config.yaml
arch: "resnet_bottleneck"
norm: "batchnorm"
widths: [192, 384, 768]
residual_init: "zero_last"
optimizer: "soap"
steps: 4600
epochs: 24.4
lr_schedule: "cosine_restarts"
adamw_weight_decay_other_params: 0.01
Rows from block 10 of a small image classifier, named by matrix and row number. Rows with one number belong to one channel. Each number is 500 + 50 x the weight over its row's rms, rounded and kept within 0 to 999. All counts start at 0. Numbers have three digits each.
Before each channel's rows are labels from the 100 images, of 14848, where the channel reaches its highest value: "lies over" is the class under the peak; "colour at peak" is the nearest of a few named colours to the mean colour under the peak. Only what is clearly more common there than usual is listed. The data: Sentinel-2 satellite tiles (TerraMesh).
# convs1: 3x3 conv (model.blocks.10.convs.1.weight, 96x96x3x3, each kernel summed), inputs 0-95
# convs2: expand pointwise conv (model.blocks.10.convs.2.weight, 384x96x1x1, transposed), outputs 0-191

lies over: water
colour at peak: black
convs1.93:444449490568524452569445446526602557521486500430494512562550513505528532540534531472451434534498511568525546503472513596490514472518537515441476363439574557496587510484590500492526576414661519468626486519511566541467537446500524540521523543597498452489482497505535422497529512514579461502
convs2.93:502573521546487556528522555437475520492421510449586493568591527548520472508461448606492590498547499427526453422512462559482487555501532412553549550493531568568448487533523459453539467494461546526525443405370496495490531447554460501467519482565548504433484439601520558576465556409443491534541486485542426476486494559503448504486505441542452528495536511508415468478466555522458507484609424451501499575566464532419518474506597529447537459532476476488583581469515461450540445543494480534492487523504491484466505481498437555483551458434521534508469457406540562521610491512517525529

lies over: trees
colour at peak: black
convs1.63:437531411470496560513428495474444428437399525541522467599514535492469511487468371517461558463393561526490423525459423527500515487470541473491490509510507611437422526458507515519530554511544503510501400554463531564514553605575510448481469540420525485581527559492562470438452484393465515470
convs2.63:441442475560533492482500451451484491506421531473643494516421513555591536534482437499461453496443453498472479395454532528499500579476462611538448436490613521549471530558493509430533523437556519511440468447596591506489610511486518452497503482625590539490483481522523456453545484460533603568536477514443509434552579410543492541639562489550490528400539502534496495472508517412470527515438464476513432431680491459509478481452597549496473470502600453512492499499516445427430486497442527510497550453509493553466551403592564528507512485562472462533490471468507532520487437518426472521

lies over: trees
colour at peak: brown
convs1.41:404571556432532519513517531388511496496572419469590542458478385508523448502499482488519593498563497513508476585517541530498522538435561526535536510534601531436558471465515517430436524375440483538515430456484499581547447423575433489500456512476467472568411522528489472502573513471526574558
convs2.41:500535452430573518503475520611459483549508519490507482592524572547523546500568449463566553533459521388473475495515534505512503574539557618536446492481619523507557527395476507480469554508511473496430558437408455507449492509530485521500535555450619398453483503482448479500521474411527467485536534521565522427533483559439523481595482533478561485456563532472529574518476421479488538475398525523488482436534379440506516499520414523352585536605534486413520499502545529494568454573477419537553496452456455508575466450565499488515559508614550508442437423450563493505502461455540374440

lies over: crops
colour at peak: brown
convs1.82:445585543497483539500426454442485532538571523506434482571480578554576492490484433551503545424411450467450490528505503518462498530448513499488392490557520483449491543497538568418471512466428497498441482513451496560467623461446411547397434586513444486556445425445525449474395541499448466558
convs2.82:414401499500571462469432470492538529458481515452558512520466494512491513430502468452385544479453485511548472474518409515488495497484448514476495590575353527489497524439521508534448452499558488556455494460409544503492509550539519579476419525503489528515474484472543483519476542403559442471489473535517570527383454580536493465549462567558498443539520490523457495464490543510512439408512499492485553461505560420465505508541617498475544484476350419486494463559396552527497561421422353469449472575444504459498456568494491541568540570489509523516544524477570521457437504538556486585

lies over: water
colour at peak: black
convs1.50:574463480578443523478457457473487422508507499459502462397601550463515509537576523556439487538489568506564567477561523468485521519471558521486578453460500417565563434483469473473401508459645440507523505511528527549538423476437533569487526471468448574510461566526493592489447535535369478452
convs2.50:511514435472489466509472509558435484580519553498528518506498455524455574465490516499484517522539471554421541506479520569533559517567541573444485477433395550623475526484514588512528457423537499451534478550495504481480505507531500488471542502452556589526504468523454514540516440476595443534537541530443561528551462428475550582529489533569543540401548444432462656554455441455430546520404469517513465539551498421545609492519496501512515454525488545557372492497496504537527418521429524570527451471543487418404511456566569648501452496520542453535460431508474473548489438449465303564

lies over: clouds
colour at peak: black
convs1.7:538435448523527478499452553512456446470473516473521382510479462469396505442528422570391456493464384539430575549496496496481444531531510502510483455531524538489427445550474511527439451515466544454484433482449533497558447457584473496440483481493559421541422482391507428507464382517604462568
convs2.7:513536512510561510412522464460524456468472548487594536442419429519506504529494561495554437584527466590504408455501550382506461415436509454490536475567579478385562486513513521457483473528512498442527452491533438499468378571398543429527525467514418568510464523511515455487560607562445475651411481584513523512474537511416486492554448559549507491553467473543481437440461499551519504476534448465452518502510441564525461516535433492601465552473500495525434467454509506505479486522518582537417464435436612519509545524465569516519444418487509492502572527510532466548452478474550463483

lies over: snow or ice
colour at peak: grey
convs1.92:522501547445562530440494487470491578539432517348455480555502457502487496491512510565445437482423374459470421413495527465511481530529465502396503553520541445487560524506507422369498498579549486505508577542475446522503543488522559479496553493374558557492524417493547522399549497467560500485
convs2.92:538464588493484467549443470441475522489482487569570496506520563486496535487534445454502464483644476416466489535460537449450445526432493462512500429478524557415508436527523446483543588436593462503454536539634518510453550488512491481481545568508490533505567471462562559521451439500508571558487473457407538435560490472480532555611488465492493507475484405450403416482434581497488487428457559506456495476404547481420462377495509475504551542545515510461571539438467425575462544497558483549554461485494415452542473445482509425562500537523500570548492517535538488466427501520490477508

lies over: snow or ice
colour at peak: grey
convs1.9:503506480517471453459550456495610558460507543480477529520495452416591533454516479494475478474627480459463574495430507515535591488491444486471546584629498482429437502437461519459582488482565445546497457568556485447490542470563581464460504517390488493523435466577604453439515488436557553457
convs2.9:513559444494473473423467444486489511474377472510571464488501446516502474486560497518421493462494513439515478477481535471428449441493450498518488444510514440431469429487509579429519535514491556554456487552474559505458490468525492449474549441352465540515504566471485562443484542478502571527408555494482495481536412467550549481499479565586533526397532514545538546596442487543496504459538507485538644429540548564516446473439354548581548546509572569471488531387414438481473472478508575537480421497489546563566490490486536524594463443583382468580527582439482499493494458540377449495

lies over: trees
colour at peak: black
convs1.18:478520395491559541428513525553475420470507527510482493559446552524507496472485522474403461483443494486494512500454438579530504473545455450423546495502398448433482516490543498505543504420467537522536379521512517430571616455590502441447511508508569428434597603505578502453458494433589466555
convs2.18:569539506456569504425481477509519480532475519483485517460511549509482504527524518533508584452406487522475465529570460363525515454467565507510509416494442555497396480463433400530550398538511543483573555393453489452510548564475498446462421469444500633567526480548418423448506440536496497573540518522463528483508472451539536523451563440499500472546539383457427502511572526451479568431462520558536504529442604583475545430545466521559464471554347439452535466563541441525437483488417556490566416468554496572448491433498571566457446491434479465493456520533475509476492452477526452588

lies over: trees
colour at peak: brown
convs1.16:512544487489479458458533463496435476498496572392390480495462494490566485473461535509439481450450530526502570490468453499417515490553460442474449557508498456455494589529487497450448470433505539565503444489515547457659505508550403498468466459524553457517528453506592424465398431514590546639
convs2.16:444562502470558460545575498502506444519404559491465520504437455543590508548525472512575518494381580553474455543521497486519474449466520544534484552505509299415514474440520464498523491574551449492601494466574534455514484474416478447464477515478518461523411537467526516493552472554453513546443523506563487503441618388380434520537530426454492534466478476446567489543456431523529528543511570498524574535567537489490572438494512442441459455506508496518489492507527584553510444529509495558473541473532501477526462512538466458577476544457476504425557499476490562491475416472416453509

lies over: clouds
colour at peak: black
convs1.47:513462465525490525425476543570512546527533554444430519585500547522510496498440467505493459565410387548594526548582438546495522557505517489527512393547449583539421541518459453596411390489516492526450486476452519478509590446487513479480512461504492461465575540399478553529436437458605470486
convs2.47:547378468496500528459584510465532491568432569555483497527527412494506500487594503499525526585521467482460479590440574580517488455502545421537453518446579483516430534529512560424537528555389553414515475442547505471643579472507542451488577520509551529532548564497424443511509373486458454545544530503459521462451440546533559533615519486433523525529549560594475453484485475521491465453534527535532479485492519541451499497523526624495475522531506525509531487460536596535521462477534464491519486436531571508517485410529550498511500474582454508482425466361409458561454510452472446438

lies over: snow or ice
colour at peak: grey; pink
convs1.73:512578447514514580521505550426540556480453455539421524489440479482552532514411481476466476456475464495421459482442383530433565504627470415454517570504500549458462520487573534425576567453471537530577432495564524479508572439551581503492514598497487506484411505543528440521444455560516561445
convs2.73:520509474499458451474556428490488536471518438579458493571510467450516477518547516457463467528542508548498361428467537543469589442506448412566416509517460432540497438624458531577499477431508487431470439554536568423490613532429438410486572496490455535482412547371513481524406580436527452499582483486549512582535537517452485509537472560385565436505510517461580462564513562516465542508524529512524451496540427487600564453519438543478454547477462446497452505497560596477506496533477494516449485476492500525476450422477478417493461478528487495472487429433482446449477458452510482526

lies over: clouds
colour at peak: black
convs1.55:523452456469546566460478413512553547509367604403492442477493487439474407502418510587537419430488462514459512556451444456473417518497483538445502470384546543526508519506543463471463553395477547544516535483570454463503422562500492416550436484485513467511502505489500450493573582583469449489
convs2.55:483426484513517489547525488530526496516515465433500542468555584482488445458583576488529492510422505533526522497503465467508574505386522450437554531494505528417548520511503453560478496553348396438466485486572392458438496523503501480489469594475531417512439472476530506503430414485372519523578399550503451471343525457440475484461503618535520465474543528535534611510454473566426496487485543507506464516523556501466494481547537502489557522517567495518437489569506499386456546524453492563428432491512493563445524507472502495483425565516515489541519444555525454355514633488537525515

lies over: snow or ice
colour at peak: grey
convs1.10:476512515490497563458445451542466411481510446512500506550508454491467447440487457450463528505499424502474430467409469510549412634463484467497450564426538501385601554447494588471583545535499481450541570541452464438505485511481514457591500469439514428595403571553536476466539538464454572511
convs2.10:518561441493496600450404501463419581548514540462489527479555339565565576559556524482457503511511446472437468586500546496409433558499495472477461500480416408502485499475600518435515529512511437484514566596477486518496481506468543460549507519526566404578491559522510435508446469507416510495466572538410469523513493562504499502423505510494520595390554437591454532585494446459411426480520454520470424562456461420543543464424455549489440537360454566601471507433433463624511497496471554559511550529495563454401465487545499488544604517529492470542458484500451521565483471551516557438

lies over: trees
colour at peak: black
convs1.89:564483484498537520492503446493474528549426501482502539570380509544393452515542505425490418527490479475524530518483539571448427444575409534507489471438455495533514554521497535466460493456496484489559539482453575508476572480572419331487553538558614417447550433514413512499552539516457454459
convs2.89:497545478521541519547496575580525389515473530516445437437484471472477515612519522439506446525514511423475580540461558489527499575516541465536508414512476465425522511499524521588424464513405492490456489489579518451523571516595491499528471588405512461547580475518397485509534548614518483531486417450496532589534566477308525470534490459545508584492446436493461432493421552607480585520484559534498402474513500537507547375496442479472457466378595482487533498521584543588462471511486462461483586472387446509551468534507443449631450484489455426484545479524499514454488427534504489533

lies over: clouds
colour at peak: black
convs1.17:499383484474516503519473471495522511488512517486524436630569491554590549470541425580572449515525537541476498550465515527579461528409539578491487467458442498489536474457495602587517435554471504470452486550392452505458424504523549532454444503528461412452478553476471588448394456592520455536
convs2.17:461495470516476494476522497531527532468515517591532639501549567502553569575522461483418509523546511571383515496451488585520494510488491581531431577433443495427532528578477533543449581501598483469449540449482502507503474377414494455506463480508554514425471555444466498450478492443482512498429413519434510538537453677424565503532498500583561536478568490536483554541545487432596572598589533527544484427515512482617533498445341562478481449535480616558485543437444506491449563499539469534473539433526440437504553473536472540537502558473505567529516482511479593539557511512542471415

lies over: clouds
colour at peak: pink; white
convs1.95:531511434543412453465441617522525507531512499556452497508434506533489450505469486449475536488423477520463456463439411517516472568459507473463564393431541554554521474567540461622445486472465493503447478483540507542683465558578455529457486426445611449504496493476429494497464484484518513573
convs2.95:474483494461445497490640451506545517491503507460514561497500469512518503530493519562470524608502533566530494512533549491522546410541469524497520536489504476520470422593385432514584491568544551539452512535452538452393479467514564412517524400507491504488472499557409581502494393478435435598518552483419429586477492441427427452568485523476475482489484475451492512538513431540439515592477502492467494545471529582563463517480440479491462424526475530519448497515539505598516485461501583450425544468467570496503543479458522590475475458532500487517478490556481458442544506490483557511