Weights of a small image classifier.
Model: depths [4, 7, 4], widths [192, 384, 768].
Rows from block 8 of a small image classifier, named by matrix and row number. Rows with one number belong to one channel. Each number is 128 + 24 x the weight over its row's rms, rounded and kept within 0 to 255. All counts start at 0. Numbers have three digits each.
After each channel's rows are labels from the 100 images, of 14848, where the channel reaches its highest value: "colour at peak" is the nearest of a few named colours to the mean colour under the peak. Only what is clearly more common there than usual is listed. The data: Sentinel-2 satellite tiles (TerraMesh). In brackets: how many of the 100.
# convs1: 3x3 conv (model.blocks.8.convs.1.weight, 96x96x3x3, each kernel summed), inputs 0-95
# convs2: expand pointwise conv (model.blocks.8.convs.2.weight, 384x96x1x1, transposed), outputs 0-76

convs1.67:130117144137143105105100142151157146130118158127133130138183143150092152122138161196101164145137137153111116141143130128158143177151155112099115140165120146144108130128150123172104149157192139153114124091113097116168167131171154120137150142159130136110116125105139170150127116166118130158
convs2.67:114128147151123129121161135139132157132104113160095118112135159127126127148133111125145140117136146062147147142157190084112131134097147134113106125135103132130090135117122137116129131157128095113133103132118137092111135118188125125
colour at peak: grey (60)

convs1.55:161174121149107135147157084120106126120155108127113106108089141117166112121115101142157149107161103125138153145059099153127113129154131133114113084137134124098089105127158132139106141111169131088108135186120106134121101094132108141130110100137153117095142115150148102102128090079101157144
convs2.55:164148142151110127107167153106122112134097142121123136130117137111155136108124131121139141122120167152153131109126177138129102114151089149124151162132089094133089143125115119154125103092149144089117132125135081107106144192132135128
colour at peak: grey (58)

convs1.22:102109125109112179087141144103153169132129130124148109121156159086126136081108115136146151149138126130148108128082130140138167071154160142152117154101108157141095124141102126111121139092164147141111126101134110110179108122150127126144085141141144113118108148147135180118132145115126144202
convs2.22:081133148112130145123151099103118121109151128149164095132133098120121128147098110113167123119166118148129126111117135079114128118156111152126122126113129131129101139151163108141141134148107139087163102156160187149140103126113129133
colour at peak: white (32)

convs1.17:112156170144183148127119155130109106138074141141115109108104126142119105064139097145117116134142129099130080110161111118099133134102117156134156112136122116179150160122109105104125098165094152135156125132134107130121143124132156109116116167096095101113168171161096121133080119108133108105
convs2.17:098121131176091152132109089088107133108108116139084180144091107153143121073098142146106119164124125122137130165124135087094154154075115070163151119143106157161190136193085145169118149112138162121125124123116156125151122170126146120
colour at peak: grey (66)

convs1.9:146103151098156111137120106118120127167154137128173111057157108115131121093112110137134105072166094136136162119100132148118106124136124105131163102131136116104106089124151071160141099075158134092144107121115140169131119127125137094126113138122149110116172118140147114118106138152165105091
convs2.9:122124134154146143125174093156135160139126138155133144131136115127111090147139118120172110151136152192129102125116153080137145130117131161126137141140188152086098110139134109106158122161137110153140146120107165096121121140074176155
colour at peak: grey (54)

convs1.91:135179201105176131092138115160142139151106123110091124125107103161115135131113112158107129146159125104088099097129112112119173133128125124178142123098155119117142087177096101131131123114118157136136136147111119147124138098155093127103146097102124147097084114094121176135124141110109117110
convs2.91:114130117143156134152118135152126132149128118123154112098148107170109162149107150123102118141204141145143117152152092101075122095110115113149091191123142134125114120156108146105132112100112184127172131101148111147179133136091122139
colour at peak: grey (57)

convs1.29:132083130108111121127146134124130116177116093142118116119144134126117127144129137134095176151178174116159176126126124057128150092097129118133152126115152136174115118129106137171093152113170115129098077134111116160103100119124102118125151098136158118102094117103146135148143113083121100144
convs2.29:143140159120146111112096121146151118112116157149109146125124089145117105170147113131173107096094100173107170123120165130091099123095099103158130117128155133114168159099180142142093141119107148131139110134090109170147167130069096103
colour at peak: pink (28)

convs1.36:128102162127124114087136164125118174154145129152130135159157127135110115170084115144116165086129127154167107084152130101148175121128152164146142176126140143158153148119124116137141164098185103151136097119151132105125084141161152140135105140132104092122113153133158135127118116135112082156
convs2.36:099145123133114155118153133107147179122101099101108146146122139132159175130175075142132158128156117134116150127147139134122146155089123111106125158117071175092163133117119152109138125126118115132159136117130215152125146153103071133
colour at peak: grey (55)

convs1.94:119114138136118156143152136123119115127110171146124119119094096136117132087127123147147106128114139134117154147089154108132134121117089139118166211145147111073121128107113138139130095156178097151151169127131116109115142120091106109152158159128159144174181124170118097100140134143101144099
convs2.94:118173119153114200142153099106146133132118164130118168137111093135124168150147096142157155130110119112095135154104145111172147144117138105165169199153080155144147164123097129129124132142165085133137134103101161119104103169116148132
colour at peak: grey (71)

convs1.85:128132140136175142109199146174129145160165130099150136153139097171105102130128132098098097108093168128110132149128090091129116154128135130115161140139110130108137155118129143092116126152139123126136144164127126118136111111149119081090136099074126167125114088118135149175114128167127161104
convs2.85:142108134129140142131110126111128113167171094168188154121144130141123093137122124120138195117121119114170119127147139131130124136101148148104108112131200106075151124133087110142137126137125143162114134085126137107124122123181116115
colour at peak: black (50)

convs1.70:121128116113142082098107108156119192146142157113113115147109113127118102126109089158104110137140091146126167156135096115114090133099140108095111108170138156104176120165139114124122151131163135152144111115100111103112127139114097175111165139129110105097116149110127149150126147165186171142
convs2.70:137131167115111134134173110145109139125146112134136132177141119136106135172162130123139130136072120134123153143120126173129135076135162136113119158121110101116057132150153140102132133094102114142119103109134124090133162138172155137
colour at peak: grey (56)

convs1.23:135097116105146114095116127154145105128087101137133100091095123145117117139152166114108101161083178119108087058155101129106141111139131119150128077147139147108134080143103109129124113099139131115141104133145116157134118146136167109110122101108123144087081112106088121121102141102140090113
convs2.23:123160142140139124115135103146091164164163107080167155106118081136147063134144147113125146101126112117124135119148128096129171162087149115133153095166166119153154111094098126170151106127125128163073131109152097098127120097147159101
colour at peak: black (75)

convs1.38:211134177119117104141131133141129158145124136109122106131087135168095074103104096108148135117114113126126148150157101113125090073093126153108156103158176134120119133139117111132123136156125125109129079119118118103118135151138131154144113096138097133103146149098105152106118121120181092128
convs2.38:093156131155119127138144085102083132149142150071140092155151100120107115167126182148146151121127129128138133176140131162125142093124103161111109131100164119098082148148138135133094119150109103166086096129101144186137110149128158138
colour at peak: grey (65)

convs1.51:170136120125119106150143085140106103171105081101128143114102123092176124084130114113138122146194108097141099123108097155112092119119161131125144092117136096114091139117094120092144113113082134107108113146113116155142134144113148146160117105177097153169132168112128113120133101112132137134
convs2.51:147106116146101123147100098099127135150126119134118126123141078121136146121149098106151119110164133147120124132152090120109112106112108087141140171145157106184106097114137149115126112138133075124156125114100129090136114118111101100
colour at peak: black (55)

convs1.48:101104088136115134070141138120138065164169083127125112078125154142120121117103093130159106112120091162157118111133087132161137093176151123144118144118132134114142116132107175109106096112131099094151135149155108135100107094159154118117128123076134101119115144137142142115133108102133140149
convs2.48:099153135178169106118151125123066131130130115104120157130128116137162129169090124108101126143118080160120140120097149074136122121084117190105126136128102133088156118156125161114096118097127131132169110133139082124138105145198111146
colour at peak: black (39)

convs1.31:152139148104167123116099132137087116136122119147156172103130147126110126103098118134092153086124084162131108116161117130142130161112138145127143108125109166103136113109136101123120084068135115148145126142101129126101068135156098119119084154111111153138175126156099140175138086122098152099
convs2.31:092122151102150120135108150120084131141110094115118173130130151134117115063117126090119134138154130128129107124144128201142116180120122144157138114151097115144160112147105111088133164149080136150134157114112067124084125145116120118
colour at peak: black (48)

convs1.58:102110149100117181097123158110134097130121132109181123108119135083129092099111147128082119155117121106136150134103167112091099123115146145138156133128162142140112127151097133170128108126109113125123135192126151105106129149162106149128087147099154139198159105138143140156134148095120149115
convs2.58:146130125140103135131136141112155112124209127086102164105118140136127092133052072116139110123127127133127088124131131175131146155136145109074114146128111127124124128109122117146146114169151168105086125135136110080174135150125116145
colour at peak: black (52)

convs1.61:129102138116102101104119176124138119175133140137077087138117100120138086112114110165153106085118098140140105107129114111144187103088107136136132127110146110136100136113141131154129142086089138116136098168117151126107128070150108151133091156119137115075146173102124146127136112100104108132
convs2.61:144137125127175141115106136100117122110132099139154119169131129142113110152102147153140130151114166117101164150109066110141128162192129106165158095120162191134075156146147107167101135140124171127106142139146141149123157149142105124
colour at peak: pink (27)